From a checkpoint of a small image VQ-VAE: encoder widths [80, 160, 320, 640], batches of 128.
Rows from block 8 of the encoder, named by matrix and row number. Each number is 128 + 32 x the weight over its row's rms, rounded and kept within 0 to 255. All counts start at 0. Numbers have three digits each. After the name is the row's rms in percent of the matrix's.
# conv: 3x3 conv (encoder.blocks.8.conv.weight, 320x320x3x3), inputs 245-251, a 3x3 kernel for each
conv.40 086:109132154139122150154126122179167101177156185101125130084110157171136180122075137113174129159169127136130118125100159142185144132124146135091098132130146124159134139148124137106117136134150
conv.41 096:102084095033079136047077109085083125116108091125148154131165134148126135131138130125173103115114105138148137114153126098136091099080087151118166137127120117138146116091141146085128132087103
conv.42 106:157083124149147106192130094111116124144102114060089117126116118058163102121160123131106126099112134139122121142126094138183126148121148118137137111112111114105158117101150127055210112145114
conv.43 111:119129148176092051209128105133167165136159158150110128128102162177091107149117101118132131132150141120116122142177175125107094139069073154126119137130137120081114093140108052192145108117117
conv.44 128:188094130094107102121120148109117141133110146145099126142124123071151084134148135133111118118117107126106093145137148133081069171155211163152137137097142135163117113127135126036151148122120
conv.45 093:132135111110129132097060111116133113131182099086093147142114127164093181176115135088080115100085134097100137103178112108152140125122130144129100144255093139155134113035153081062139129192148
conv.46 098:109146135128087091122137092111125116073153116147112133126140135164108085120149113142126118148045160117071111076104032133073117132148161136082074116166094114078081134103130151123169147093121
conv.47 099:128177146096127097105157096151120088164167149149169152099139152123086119155111119130128104104077122137111131194131195116113170120109105179123150126122108126093092120117089083152109084129107
conv.48 093:173134145116109150185140099121145033119144224149114149168133171081133156097155159122142178136196152166172120121106131116061154122155139139108008115106138106120179134136122139126066128096107
conv.49 098:209127059184161126127145122145097083127118087122132115186093088116159148146136113112125179104131255104147164071135000127159123086172098137185090129170100193129095132095126097089124134139116
conv.50 096:083127136143168114207149152166090125097143125104156113082135164104139133116126144124135100138130126133133152123159127173221147148111038149216152130106112084117083104095174144188193152141145
conv.51 085:112149126108086134113091103120146177137163163053055151123178158098135189078133181168156127154126117152129115090103141114133169157136106075101113113198132073095116103085123079082132120125131
conv.52 116:118109123103155113213123087150120138092073118148115145132107117167131112041146107135146139102100124106102117119140119142095122136102119134128126151125133125117146113158111087084117140130131
conv.53 095:123177122094113139105146135114156155133172106074103130134206125090090173127100126098101137079127218119143111113133123097135141133173154110143107101146108129064163110156139076199101101101086
conv.54 099:130151144066131107112105139135159173148191162150151169128130154118086128120117141112081109107012082127098116078069094127069111132086139169146146104084138087120153131104107161140135120112123
conv.55 098:127140051071111086136071133153139110142228091141126090147134087169100114128136139125131141149121156151131173156186102059121099097098130142152120126192125103149143102066096087097116070084062
conv.56 096:126112077116098089184130121081133072163124090137138099143105051170134087154147131130067138147126140109115126114071064088081087095068131115150107139122139129120141121114115130144151101115108
conv.57 099:070109150084146122121105103107109095146175121141145108121092127185146132191139114091126122137210130128141105169183137121111107105119136123102113139131132156149151150161137080171174096122131
conv.58 138:169102150111161119190134135141137170134133172132140101113146170143136124129166098117112127129121125106126122155095136151142066174164169138076144126068117117133118120132150112131193149136109
conv.59 083:124105089150113115103180088090105095101106061149133122141125117126129075154169109080081127090105145141149201158119111148096109083118111158171136145098092150108121114146110157155118094095082
conv.60 099:154080120124181089187112102115132089169100090096157117123086136153143148141135103117111140106140132119139151161107159185176100143131078149087128159128109103135101103144121074126125131155146
conv.61 092:141174168090152103149148130104120114111158113124091110092114144163058154176046124101130140129180135138153104150129129104094135135143195096086078120138200081114152116167098145150069090171113
conv.62 102:175075107160160112128101142094128107135082127120150172138119155065198151143171120127118129109135129131125122128086091117211026129119124108127098135092109103140134089126106143073139110133185
conv.63 106:110220092133154136108118130153170141161109129136153193139139142096113142111148166084102125078113109110123121109059097119137194085161136162137151149024144120147160165187079137167100133121113
conv.64 104:154108109138164123132074097110103168124124148106148164109132112099179114093144098125142124143118135116117117098138114152148113145130110105106141108093108092100109091044122115030155143111131
conv.65 097:075149112127158091097163127190203158126176138119134130090146135160071133110130185094115104128141109104127101072074186132130186191165147118136083123104141112133140132155106154208095099094072
conv.66 110:041183120200118104179231143091151108125139108049112114062129125091127149092125160116132159129123130110104133142093109152102126180142150105124115084138121119137135139122136107124154114137107
conv.67 089:146121095190130067206116078141153131135139121151123099169112105088121105115176100118134124060104141129148175141162137099137074097118122166138128128125059104175115098083080167088114096125107
conv.68 093:047167115119109083097168121134161105091091147103121117136125168154126140106132151132101104120110127108121149122125139144127107118067045110255116127065115052102064091128140109243152110151133
conv.69 092:153067123139177095114086113134098150189096097108177134132120114116216114139134105126133110147205133122127125147108132114141083148136148103005085159067031130169128117139147100140187085123130
conv.70 090:140103128123131139135136109113162180109109150129121120110114153133158170114102125113181136129255139136170112121008122158138137126118128133112126102083129112035116109145092159176118114104118
conv.71 090:112145185139143080142080087099118108036121122155150049104126174152087109166073074133130174139069126130099131101158100138204111128128118110148125062178164149161137151114111149110112117144122
conv.72 087:144152210091194103114107109083091144151128161048169100101117105112154068103105120133116107120153100145131099175131152159159157152117139077098146169134198118167116124171136129138152083122076
conv.73 091:125082138139145104157135105152177189136108168114152103116133180106197143119114150164227164205255175170179136110046146133131120174146155124095122150075119115137106114148113142160144131104105
conv.74 084:123154122092086132092069113133160152129166195013063176110135136069130193074132173136135116126135135139144134082119164094142168137109091101134105107184117075081107091082134064073109100120125
conv.75 099:119123132155131104114154137121141165147126131126148160122181124085139121122098153115125130091140100119129096109027083141099132106119144131052091115097133104123139095162123144198129132138133
conv.76 102:116124134123141131077105131109118160163091116083137130128133134048187107116130124133096098121133128098102121158048140134131111150080112108127186121093082111119124138142128181120175115102084
conv.77 097:071103111094172093078099121181099140053122096138155118191145161125144128182131126149114149105109123123141132178200132160137098081061165144151157114136131125137136122102080090104084107137112
conv.78 130:120128181072174137156175079107136138105179179118135134123139120160062119098123153127153142114134140131115129151089183086089184126136158133111151126107130100107123145124093128129117068098099
conv.79 112:089177133155103082107170087112122111116152175123119103075114186144110120129133120129102105117124111144135133146085121160138103101110139082107105137124139112109114159084063114201153130162113
conv.80 089:104190154135125122163158008146135132155166128096115096081109103187074150107081091139118151177150147131132119132129121149119185126103111082125115162145149129108111121116090135168106132111115
conv.81 086:149098071184138134180109129070106085139049062166138135182104121148078157140172097110137115095087093134169148148120100131185136152141076156168194126129098163133118118081088150138162147144113
conv.82 093:079157110158104165126052101135069102155176132149111141119149144166133128143133151120176117154130097145120115116135171116149134138124089137090130125173143162164165154137132140094102107154132
conv.83 091:099104123096090149121120145108129151076124142031085174072126149073091180089133175137134105112129109111121118110138142140151156134149085034066103084133109091106121104057133102088134146162166
conv.84 100:072196111083109114124122089099068107124157096109097170100148124119039135140130156136113120121040133138182125115149092150062180088159145090092112097121092147072137136125130116192143131127100
conv.85 129:120135130138096088156185129096159119129131101104124108107104122176104133132077152132127136129142138130134171184128172126066136128100122116109148097126129140126129167133150107220108094077088
conv.86 089:107104190154171109173084112123123155088083152143136125159105127171144124101098128083076090101144130104144159101138133141112081151123108115173095121090129089131084124171141117191156132142109
conv.87 102:170080157143149067177108134169122114166113063123089028119152146098187081073127139144139134127127129111123111124205104138161043138135053118111099163144092135143129119086138139079110119108109
conv.88 111:165169121185245107145124146105129132130132122107233117154143141052176165102110122133130113163155113155131132148132099133158121133117126129143097107162130072147124095133163124093137131184200
conv.89 086:119106151153116141152087124191182200123088143100092120094141141049147137124109139152141100194146109178128100092072139113117148144128195115110155111124153077131149131147144152135146130124125
conv.90 093:101121101137144097141132117106107159168197146115127126146161145121125131085038126145172121175174135109089097161098153114121163155168155086052127153116118096159132137163156154157111131109102
conv.91 096:143187051128115138170105096098119114161188129139066155122111116085106132077134123113095113106078093124104140135107141154087157148170113153173124074097146131078104121094087150178132154127112
conv.92 082:122109131094154115128132150096139121128158102180143117151135112143068055164138114106070129080000127127112145121146109133092081135124136159146145060115088131117126106118121113146130104132121
conv.93 092:089130101148104112109080116080054097142166059163133118158147081160083060132128122138163180133086164126111157147199057123129103090153141131111127132177096136173118121029104114084115062122125
conv.94 099:078179119100127104132132087101161095042165176146134161107091123154097126102115136132113166174082135171106127093132124124078152119138131105118077083144101105139081041111065070121078080117105
conv.95 095:167094122154129108181089077123079059162090178130145119141112174130118064157124104115106172118131099098121107151135118154151069133098088136212093112045157140147094065107044172127102123144143
conv.96 105:083053194141162120154122118091114129143123086142131134137141121132098118138113152120116107117088066127127122098124041129141079112105149128143147116136055116116142138140131140143193052101158
conv.97 098:163182163186137146131118178081094139205151156146071134159141131155114094088076122204199152193134123148119100109117130093106164101137170088113111115106118125116132106083104135101122115120146
conv.98 088:105083077085086131060106152126164150104104109160132152136117160098095176159165155151077086107000102127128157073124154101132082132119102146154144132186123128131123132073113099101151108136124
conv.99 111:130186153114137153115167141124147124166147180145145181117139145115143115125148128140129103120138095126143116105077128146131172130120132137127130163109092129110110139192107143163131127100137
conv.100 096:154180128125175139091164109143180110101108144114138091124126157123188121159103163117086141128192137105088084118049163140165106114144174146122125069109142112169112132133143155134149125113142
conv.101 114:133177126198090166153121041134157120070097135090091194103110105138117141106200086131118097091117111113134147112120113133149188152119083123135096100114108122108125122170100118161155104077139
conv.102 102:063101036143153124203143149081088108100121080155198119146099064158123136131106161106102112098115122084096104161089134146110142141134191052092101110102091109132141109119156097153116131118095
conv.103 102:139090150107125082123047113125142133120073139161145087066068130121125111138151150112067108111070100129131130127108116196119119083122139105110148119072103138117106136123100109130133142124148
conv.104 096:134128174110104099099154106091153095078122115164083104097097109141104071123000076134077145132122132121126100083111123127093129086140163109133073025124167135111144155128114159189130155109064
conv.105 093:095076112115065110100081132079112118093160079143101127166130129171021112213118104165133124131094137121127128137217108111045109100156137132127127084178101135107132100069120095061106103152125
conv.106 097:108170127129169100099105110143131161142081120123192127154146157012106132112133129120123125074102096139115133130060158116140139115164134167141181120132152092119140179155122149128102125095129
conv.107 099:158134121189185142153133094131137122145162136140149133132118140093079138115168137058011058000000043084100106095136135119130115150166065146157148127187148128119105130126125165185181120167155
conv.108 106:117173080104138143130119090134109149141166118090115141131198132107121160122117184130107089128092081141164100132110139127120183131150128114103111097134106146104165129141116135199088128116111
conv.109 116:136105127182096049103198105123169119152126123140135098122124089123213043163140136136109115128130148126126112186169138143064130105136137119135105124170085132115145116132140106118108086052105
conv.110 093:091111102101148084143134068111087080141086061146135067131102070140143119157155083116103114123167118129127097179085144150111116129169086156088129127088114160137124125147090098127124077087091
conv.111 098:066126109066194082060142089103146139119139111075169143113145119105142138115149108118095114086102110094130124144117166151139144152137118117085119160144087131110139045179126008167146122129115
conv.112 097:087165164097139123096101119100117098153128098163130157167123153088000137116159128118074132072000108120114126093160129115089134111143117112158119123150125111121152120124096165167156095120128
conv.113 091:146106123109119171145111110186111102142124158126124130075105125137136139100077090094162110109150108115126091119133157139176132129116148137062122141135141148118152171129173117097129141141150
conv.114 109:121219130138209157140128116065104108140142128102122161151164119072138171081165140111063124124071113115129130134086091141181172131144083097101123073169113111110141112136148096112136127148173
conv.115 150:106148138152058130146162075127162122106156142147078114109115127185065115135107124104112116121127111117112117140134163136066122116079143134109140151106133124118133150157129127217148120107101
conv.116 093:084084085068139140042097119048086092095054091110155138095161112103180122115131125093129099108148071082120122192115154139128021121057071136109133149085130124150096095127145117144143124094121
conv.117 114:124093072054127084101089120103069099135069164146159143142126118051188165101134111161139113157123098129128107193079112164127103138121052127123092133101128140131081111072131106011131127131184
conv.118 102:088157114172112107139136084112164146153147155173108165163167146101108140119202171140121130146090146184185142120085116116140139110153109097125092067176108139094151155132141148151159099108128
conv.119 090:148121097066058126091080139141182135114148151033076172101128133088130168158159127142130132125120133134132160108156190119144172154142104140159087137174111089105096074079129073078108112143128
conv.120 090:176107151152176137177149140131145138179077135107082123138067132090102140123074098161133129115134143140157132101090081156090120117140124084100110159016112108082130130167141098159157121140138
conv.121 098:183131177110142140156135131162140180157113166080126134134101127114123083164142114136169106114166087146198108117090114114066122130093146088091152150098156000103142121106127134107078145125114
conv.122 114:106065131131154106122173126092128198144128145118165069150143151119124089106087102132132176105143161115125138120130103104111104127119136122119103116135129113097113076117093112129142109111133
conv.123 102:162147115128160111152118104119114098111142120146083101152118092142162121203119112134144140132135154110110134139166109152130059114125085151132059119154084112115092100076151082089144131116176
conv.124 093:143110101174120089120138092139098182119097158137155109149148069121198108137201119065108116059117134136154147171070113184104105159147094167131127156000077131061077128171158105141176109122153
conv.125 107:114166150133123101144132110081144127110124106127108093129044078167020103123053110090114111112123111103117141120057126102080128127111164101124156097095142114160137135182156126198154122139095
conv.126 103:147191171141120129071126110148201197095108128083110125127142146130164123119147093092122142095101121122125148108073123180127142149135124139128153154125155125075107151158160145156123111089043
conv.127 088:132120113175158115131189120098133084138143104188145130170136107135081062148140122098063116078017125123117146121122106162088096148151139178180169091106089146121130103125093154186130102119093
conv.128 094:112168105152132149137156065105146057128121107166134121123079093169104159142139130089105131121179119151141116109116142164140177139147159117118149076092143122098134106127064129157098083107041
conv.129 087:114121079111085095130148138136185151059097147082083143082082132091135150167160137123102134115115150126140175107127163098144129140156114102169082098165143081103095088098093103102120128177160
conv.130 091:119139100143052117114147135063117126108140104146121159124117098142126138152081124095065139110130154125151187105141101116113115085112108170098090097129000136110118071138135084156129092133080
conv.131 085:112132104147072102121117085174170158140156159063077138085137147111140190057119152135149127155146129126125124083062141120136142140132121117096093122186147114112102117086103130083095144142133
conv.132 090:164169109162199151150125046122106066143193105146143134134138133119074152115108081091055101035000090065081089136191119127153135125129076131133100128198086146107135111123134124136154117167122
conv.133 126:158131129141195123151131172094102135109088086144135129150146137063185141118140116115122120121123111109115117145119115155196113132162133084110089105137117130131124103047149130090114138119117
conv.134 095:118119102109132136137123128099065119148156063108133128122148103145116161177084118110115133110146174088124121153127092099100121098170183140002081157136059162139171137147160101168129120099034
conv.135 088:105157142139170150157160121125138098155117088142143093124094080122079134167073081072112113128146152143161107188121049132174153070115120159153119166125131150131113118164171072171150118144084
conv.136 094:145164093175119127119163123122126075150163111123075131096145135056072155107143133110131154143109209125198138094126082103148152134154098072123072078185118162079147114127137155150126110131134
conv.137 096:109132103118226110089142111070107046098096096098160121096105095126159117101088118127112122130156151119075129144124154115177103131172137063092105086140137090169113159102098146078130078127121
conv.138 094:137151117070136104054151086077124123092112133096108122104124107112115193086142132116145125094159137090165106067062122182118201129161080111109087105100129137019150119146106143167061084094116
conv.139 120:141174156126106145170148145081180115162180189098129135157178206146126124137132076109112113106117129105127126145050123170094160115127144126109110114138125134128139134136100098151127153120156
conv.140 091:144069099130168093076102111070107076110141045128189149148127115182124153140129139104067099122086127127089144145188108137140068118114117108146134142218093149198137155093135106096129088110114
conv.141 100:108162111109130141130142126105062161117171136118110147086170118159074086076103130147178129103117114127117132093117046145042129130154146103073158104130127167114143120054119153197124133137105
conv.142 140:083059149102116167101104171145161150138148146097077118124119144117139139128098133114107101141145114109132081134148134096107146179086133134142146131138135115125133146161101115133121090077087
conv.143 090:109118100111132144120120122159112126132160153074121139070146121080157159112072106131194123139155127130114099114078146130170139127109130157071133145136149119162124134151128145088113153139128
conv.144 092:122144133123113144121053133095105098153174150119130150132115142160097145135116128135117136121073082085054096104171144115149163169132139103153084139229148140181153127065109101087139094104132
conv.145 100:148075137132116101148136105080081108069065095128129071189087108096131000161152091126122139129133148142151137179135130116136077132120147108127123100064118120138117117184144124130136140132061
conv.146 104:074202110130183124141148138145140091121177125097151130089174134120076139101126134105091118099084121115117144146051144129154197101118088125122108099163120114125110147119110104184144112136142
conv.147 096:115177138067107149141120135160153093068145137166093144091065117127089143105069125114076108137129107144128121109155121129149149095120180086128098000109139139106110156151102128158092074086111
conv.148 097:100117155125145082107143113146177184095093151120152066113110146131150108102124110128170132170243147130137112142087165133096092155128158114092123138000124106125099125162113137183159134106117
conv.149 096:104108102144115114122116114142074155101081164167111151122078098080124125066152114124123127128146077142140122102001139148121132139096135101105130012067125114055115121106085132135138070130161
conv.150 099:082071114083096120122100144100080076156129080152138142139085129140000155137092142141135114115114144146151145116165125133124170121104143164125129102081105140127141081055070085095052134129107
conv.151 100:104193131130083125075101162135143125093112129130094167118105138065074124105122168099084112091067125120120143106050117072117182104142115143153116100055104086095117105139062122155121124135138
conv.152 087:172144140121157174088079118130129146160153127137134161132132139054092181136123110098103104014000101096107132123139115082147113159121082147124144118227112116085107142070131169110151119180138
conv.153 089:118129141124149080140141134141155130161094160114170076130104145082185119091129140116123138117188105112146153136000148137132100157160127126109131164070148108150049131198126136150150130111136
conv.154 110:038153162129164167124148089149162099115154135184099162133146112169049126122130119130122107128124105086116110151063181072146179114163109130105127154138113098131149144149114101139093148109103
conv.155 086:093109126099139098074125094114113083096106091133135092181103148132124108141115120139137138125119143129196142175119132139123109024108148126123144125081110107127116112186109148156101175089101
conv.156 153:088225124138221111112123121123113134105137114107181151148170148115138169119159147129121128105185116093108107109109098137186146103136086100117107090182104131106130120119167110164153130173133
conv.157 088:147151106118156098139123066094168149123144170081139091145151105088114122084131152147096139100001104099048103142100131141115140145169096109137131127095098100098109117158108152161157104117108
conv.158 102:137183121198188095105216151069154128158085124177154144160119131112084080090201096135157149131118112131141147142031105140139122141111080090152102113146147066101115107173122138148130128145148
conv.159 087:116122116132005155122114102170173151144146169047057158059140146103138169058144116148137111155139114141135110064082150113120160121135121095087103121189176114102121110077108123071128137163165
conv.160 092:041214149184150130129154181158078083124168127173110106101114098099063125079121124095145119108108123135182151096144116129152152131143099116090135100145077138067125143067131068126133132147106
conv.161 089:149091200114112123103167134104157162102105181078118124111135144084152105087177113136187107107183100108200103111079146191115119185127123126103101156120168120069125116165127114108130105119099
conv.162 093:141138104144057194125087107162169113153160112093063165127106121163125178121109128137127077165124113136111112104123158105168178174140152150117154136191124127109166184146138132085134138144137
conv.163 091:119133124150069144150106150138132099133157109164074157145108116146000139166092139106101148101103140131171157121158129118135153140130118155142099130197116150106126128110095101143124115134119
conv.164 096:112103173097152076133146129121194164122075167127173071110094146125157100116122124115132117155181102144154111149083162130109112142110185103121121133000132097127100136184105142170121093056058
conv.165 088:194154170056127151103139108149131152082087137115110141112081085132124130132144108112186107108188097133157112146077136164100110191132119135087129138129205125000110107144102136138115121132128
conv.166 099:121134167138087140094123152127148161117113138159072121146138140121035124129119120131092133092000116125125108103108090117122094137106190145142124080144138154082161113126152129118104110136123
conv.167 096:062199138137129131108122090124181119126205126121135130107133130166096122135114118118121101152108103101105114128137143090139173070096124120134142112183141093103140123149122087176195068134153
conv.168 095:105116103108126108118124053031122156018093146127141101193151100086125124128151132122089132090085118127111123165123134144108098100133129125137123099083102107106084099137132144133143120093109
conv.169 098:134104109175131109131101147162116146123093167160140078148135152099172118177128110133149130115140137089135098124173101156167063131094076144160088142126091112131123122078190133101189191135115
conv.170 092:042126103161123112137124121034100113056135110180158111130141126130111104155143114098078131127100143143110197163176087117111120093112124137149116101142079174179090071080146108139156086088059
conv.171 096:151094131117132117118131091102150107092078117119138064143110127114135083182177062094108143120126172147185143191106162143152119082135155133128117133084121110146085120172127157129124116095064
conv.172 098:192125099138154121133129104213154110159125152121167111128107118088131076089134092119069108120107042160143139086105147121185115121123108109171164088120170065116136192106112167167128128154114
conv.173 091:071133121140147073154131125054012096125164126111176109166178128146122101088097128111108118087071108099085129144133118125128099150118071118146170129071088082129134094091097126164159115118156
conv.174 127:139171120153165138231153133128058120118126131139115131091142118133057106100190109126128124117077117146137148151117117128208131161155114125084098105097090122153101141078117145167129139164129
conv.175 094:131134146147118149077109134136114130118140121121114145134137157122023133132124128116131095119046110147163126093149128132135169129125091142175156065141127115041118159121146113147144106126129
conv.176 102:143123137115141052125102137124119146114122075108179058068109084122147101160129179143140092117115128102111162083114094121178062083173110127091118162157132129170059148112123093114137134111126
conv.177 113:091183085129170099121149167091104088116117090167151178124097068115075143106130134125128124119138117147131134151086101149138153080112128127099106129095113109107118127149112084117102133097174
conv.178 095:075107156116123102130135138105100127114098109171180125078154136124109095103097098146135120145139047139103125179102119127094077121111094119115168109076166122163150132125127138117097112130081
conv.179 093:063136115107130069058151085089150136096106091135146041192121117138113083138121139149080118110098119135132151167130114138085121033108157115195162123130137117122124136154107122177117075099045
conv.180 094:169186135148088133126121118095129096119116133144100155152120192082095139095135109199174176146088128131100150070117132085174108142161142068129097110157119125133139140111141132100125146121135
conv.181 093:073180099102098147125157138123143148132172146091118158109141143124118188105160163163137104177137148191190133112129165138132189163139143089116145126119126124092153110139118149138081159106083
conv.182 109:090192116144226142107117094137104084087181118107171167137158117094104137110140103121105129090041109089091114091139090121151160134140080141134118077200097129072115108139141128177179133161129
conv.183 099:099108091124114109083090131135133103095125088169125137155126117117093126208124143121106128128000131132111124083155070152083141138170200120135110076165119144128116148081119117085097063145142
conv.184 089:118139116126145108093151108149183199131120129075142140133104156101101145041127141135152080122179085120136102143004161126133165158107129116100153127106111080132125121222123134191112115119094
conv.185 109:117128096085193096083114146117067109125126101122160139109129117079145122101141123107120125119120134109122118147140124171215123118144103118121126065144099115104124119107121139104128164145144
conv.186 098:125136111175067153108138108110156164100124155160030145117133147133115126034149131108133097130181075066176062101138128130030098131152096128065076099093097170081124117170123178183123142094100
conv.187 091:095148128032087099128131119121144146163148113118109085112134132214103138151079139107109143164204158135120139132111109087095157089114160174118124151122132104115125140177125145166109065052044
conv.188 092:050171116112153092102124121163146172154116157082123135136125159134092135063154125109072123137136123144135126152071109090140160141126182086141101107074146129127114087133110173187124123156116
conv.189 089:147134101173169106143206101112167139155177141175159129166139129107087135100137130115069099093000073108076108126086123154062105197187139148149158098093110145125131126130095119180150083147130
conv.190 094:178061124082117137130128079074087076112142169138128146179115169175147126141112056109123169121156213105109102134174141113073134105079087134146063128149109128090141075096122085112006152104132
conv.191 094:056124168122209101157130090082126134086101113127172117171158165115137122154144117143100151085059141095107141139126092158111083155149083099125100166146092162127080067108100111122124127138125
conv.192 108:090194141159220145138109081115117129088174124090166148123158139125114144106147137120105106096159082117112110154137078162162165095131086109105135121195117108099114143146153085161160102133125
conv.193 098:149045123100147123112122108109145123138065171134144130139094115017203106115155104109137123105173095148165087140055126154177115132131096078137096102082177118126143139124146143059121121108125
conv.194 084:133167115164111094122065080149132162160184147054094099115179118133133158075092176138158117161139116134115119137121143119163169141129118114135133146201166107131087144107129120106082115104087
conv.195 097:106060119079092108146033073119088078091186093131110055094113113164117118148126097107154121147149130129115133160202116125074075102105099133086102098205087104119107089068130153081123173162134
conv.196 099:189109130141095103100121078098101130110102135132120156099142139091158131117119146128140124124122081125139105147180138133090112160102114137117125078111115138101091045152132136100123161126122
conv.197 084:144090090120120144123122074128148110107122136028112163098123124105164197129121138118143148143198202120144139103138125130220125182154115115121093158151079100146114093137149105135151130135109
conv.198 087:139157135152161120139134171174172153166176139144165137116117157060082135121122146108021091082000097133112135062091117132113104172148136125169158106130110096151131153107131144149152133135102
conv.199 099:150107106114124077062085083125119104133164091113120173123166126165177145114164147113103121172113135121138127122149113124138093127087099142117171110163053143122150158085152127138169130074082
conv.200 093:177124144146130117116131107119121155184157169113121124151138146131147158103136135163255131165166110137148107111066142149118120191129106081074132150111144140097125131135042143087070115102126
conv.201 096:138133094119133097102084121087060093142190086196150184158147108092134098101137120119138135125121119156163140149108066130169136122141114154000099106140107140099144174121127090000077112110123
conv.202 083:151072133101113106111120117124130136136100196037129106122138100055185118131107104116164125095181128116138107111043129133156110167095118116088066160101116078124086086131140132118147143146131
conv.203 093:114070109145111098120087120094093127055141084127118034151128162175072089189088073130133157118103142118139146145231092128094050074081131137155124091153107162134120111115126107094114116166142
conv.204 101:124144115155106121132085082148096133135159114165107132092192119156119084152094117154255167152128129136090153110119081124141142129125126156073125132156119133140130112043132131062119108123141
conv.205 127:143131108189177121196156158150155069156090115119131129099129123083175121149123122138139127142135111131119098143124062158149141101155118150139101121156116143125123125078138159118153159128181
conv.206 102:143107130123120102087135133088068133120080128138132133019167151086167089084186123097127153092108074115119131108151176162134052114093108139124130136108126120112119127068129148115116103066111
conv.207 122:144162141150114122176153145146179122135176118109138113109189131126149147100153126121117109139139106128123125165150170133178153153151083105100065092129098133123105173125093119108020143070139
conv.208 103:129116131070174089183017147143140148144123156123153093116079107122171074104093146124102126100048122110103126100078201127151129183098129100072120051099113102085131175098144073142148131126136
conv.209 091:078158122100142124091123087142139156088129149092137141117124122129146144125128116079119096115188111079131099112019189138131137140073124150094125128105135135079117133184098161138123110138112
conv.210 090:132077124141072082161067057052082080153110070132106146140096123170021125115107161155135106165111077099089103101146121111110147088150095081087126097135089104077128116109127144115126143140144
conv.211 103:073133080109138115105157100135143096152155114107154159091115142101074160082080133138115111125095101142102130153127165119112176125146114118099117114113085119151119068090073073110105079086078
conv.212 090:084143164152126130123120125116167188063071148127112125062154193133099152147087124151139107171110131179128124107062161124094150094126114126158133106122113115089116117133151143170136110145126
conv.213 101:113140127131093101143163085112148125140122120132134114109101080017093155110107174156094106131137190142138126072118125115115179142215089115122130131142092102104132120125117135167110124060070
conv.214 103:150026116132143113041053136055143162148132138164129162161127181097189132083123123132184140110168135087125113126093135127152132147129135097097109095142116118145113097132139141114120162154136
conv.215 096:049118037134128043122136110082121134125122110150131083139166103142133118096162153143101124164100125128118129183125112174125082119132067105120119118071029127077098090132108087152161151087129
conv.216 094:139066105125114121094111112101098145110074107102168105138137087069161070133133109127113133126123149127148145118141081153188045116114127176167111136096065138145107089099131129109147101084113
conv.217 098:132116094182180124226153084172145114186160104165144097124089124136113155125079118040068098063106095091083089120111115137133104157145107128098120133175138145142145109120148141191148173172119
conv.218 096:122094122139156079149088090123144121119126093157145107176115123176075111194146102106104142035072112116125156161191149138130096142142140152147135163151149176146158109125038107109027127170151
conv.219 140:091169144185098163156217153130128124086128165125149116138097109131101151149077118139118125113139123132127116136076133124091143132151151090109116087132116147109105188080141165245155148129125
conv.220 091:102127083084090099170145102114097085152186162177147147145153128129152103102160084122134151134206146137135130120148103096116141126165081155000085142142117140142157119118124152031132107048122
conv.221 083:134134089149064106117086077148162127141162149054064146111136141110135196082127149146137141139136145117129124070078133106137147137143106108131083123234126107113112120064115115071093133146131
conv.222 095:087157105124101173141141118128078059114144080119077088097103093178050096109111144116158118154071076087070133089066132092109137100159094141088109091150134127144075136144161169169152112123175
conv.223 101:156165142105100148117110122162122117100084129109105139105102118050158117153144106092128091089133097128182088098118108151137147173106063132125141146119120116093134153147131154094140103068106
conv.224 095:126143106116090145158120114087134151062113100117052136060091128122105128158105087142088130167122157163155166156152131100126111113107117100126108084114082083102100093105143108099120062118073
conv.225 096:169137092153113125161141134113134085149131073128114127100080094108121231132093113140090095075113148099096151102126090091180109116141098119135130125172062120129064139062139111081139134109097
conv.226 083:107137159144114135098121145093131188176169175115106116111193174121202128045123153205193124180165088136130058118097166165126179173145134072095129106115188115125126127120106101088128105092131
conv.227 106:148145122106193111082094112112099165138133144139138167124157143044147130109135144134163133106076112124146128133113109155140136131121088105114121068130115133096125112091132130085126140160163
conv.228 111:149178124130095075131096058128179156105179103088110100079115140111060123123108126131129131131125122115115134160102179096081174124129130136138136133110126105058113157138145113182125095091063
conv.229 096:166129150105082160130108127153114112152130147081103127086122131121135147130117109106151091139141105119143097108139130114156128135127146136068130146156179158111148177113152147095152165166152
conv.230 091:126130131102130165122122130176184148165128119077127136098154108124128157128091149089151088125195100124156118120060134142158150172140181141084113141110107135126125119197140162173121100114068
conv.231 131:095152103126099186131148135126098074154182133118109147085152143115178149118128112123134137137147141131122129102194100150138117138115133090139116143147135132121149082000075101142157121113130
conv.232 122:065162157098184119140117157111105094098142132110166097145113120136117147107115124119129129096246142123148121146208134095184122126061129119112110080169114144106128089132162140131164140168132
conv.233 111:141068125091106110151119104149120178127151129096086069133121142157134157136087123129151144131194126142125116147240099094128104153098112131102082141162126157107129085162186120014127142144138
conv.234 107:140213109133119109059131140120174147101145140125123176127140166127101124117144169083084100089081085118087107108034130107120186136152191145159144060064110089128127144122058137200073080109105
conv.235 096:142101111159157072182083078189164145139163129141127077138128132145142088122145137150127113166131127110088138110153137160116115164108117118126111115077123107161138184186162145162173112127148
conv.236 100:141080071137119105077017109145080095126165116157153154148177150092174134146183118123119131140069125144126156134171132106159076101091101163165155116185125136181160176068155125063143107087087
conv.237 097:157151114070091128059099118130135127131203150073120170084118113098141086100147099129139126103105120101103130102119139087117124114105140134109070084090095071095089102082144120096139130110130
conv.238 086:106128107137093128115155085178146125150202174069107154068106134136130175045103129156175128152168147130141122087095166115114155168120126127104110144141113119093119115143122112116131123138110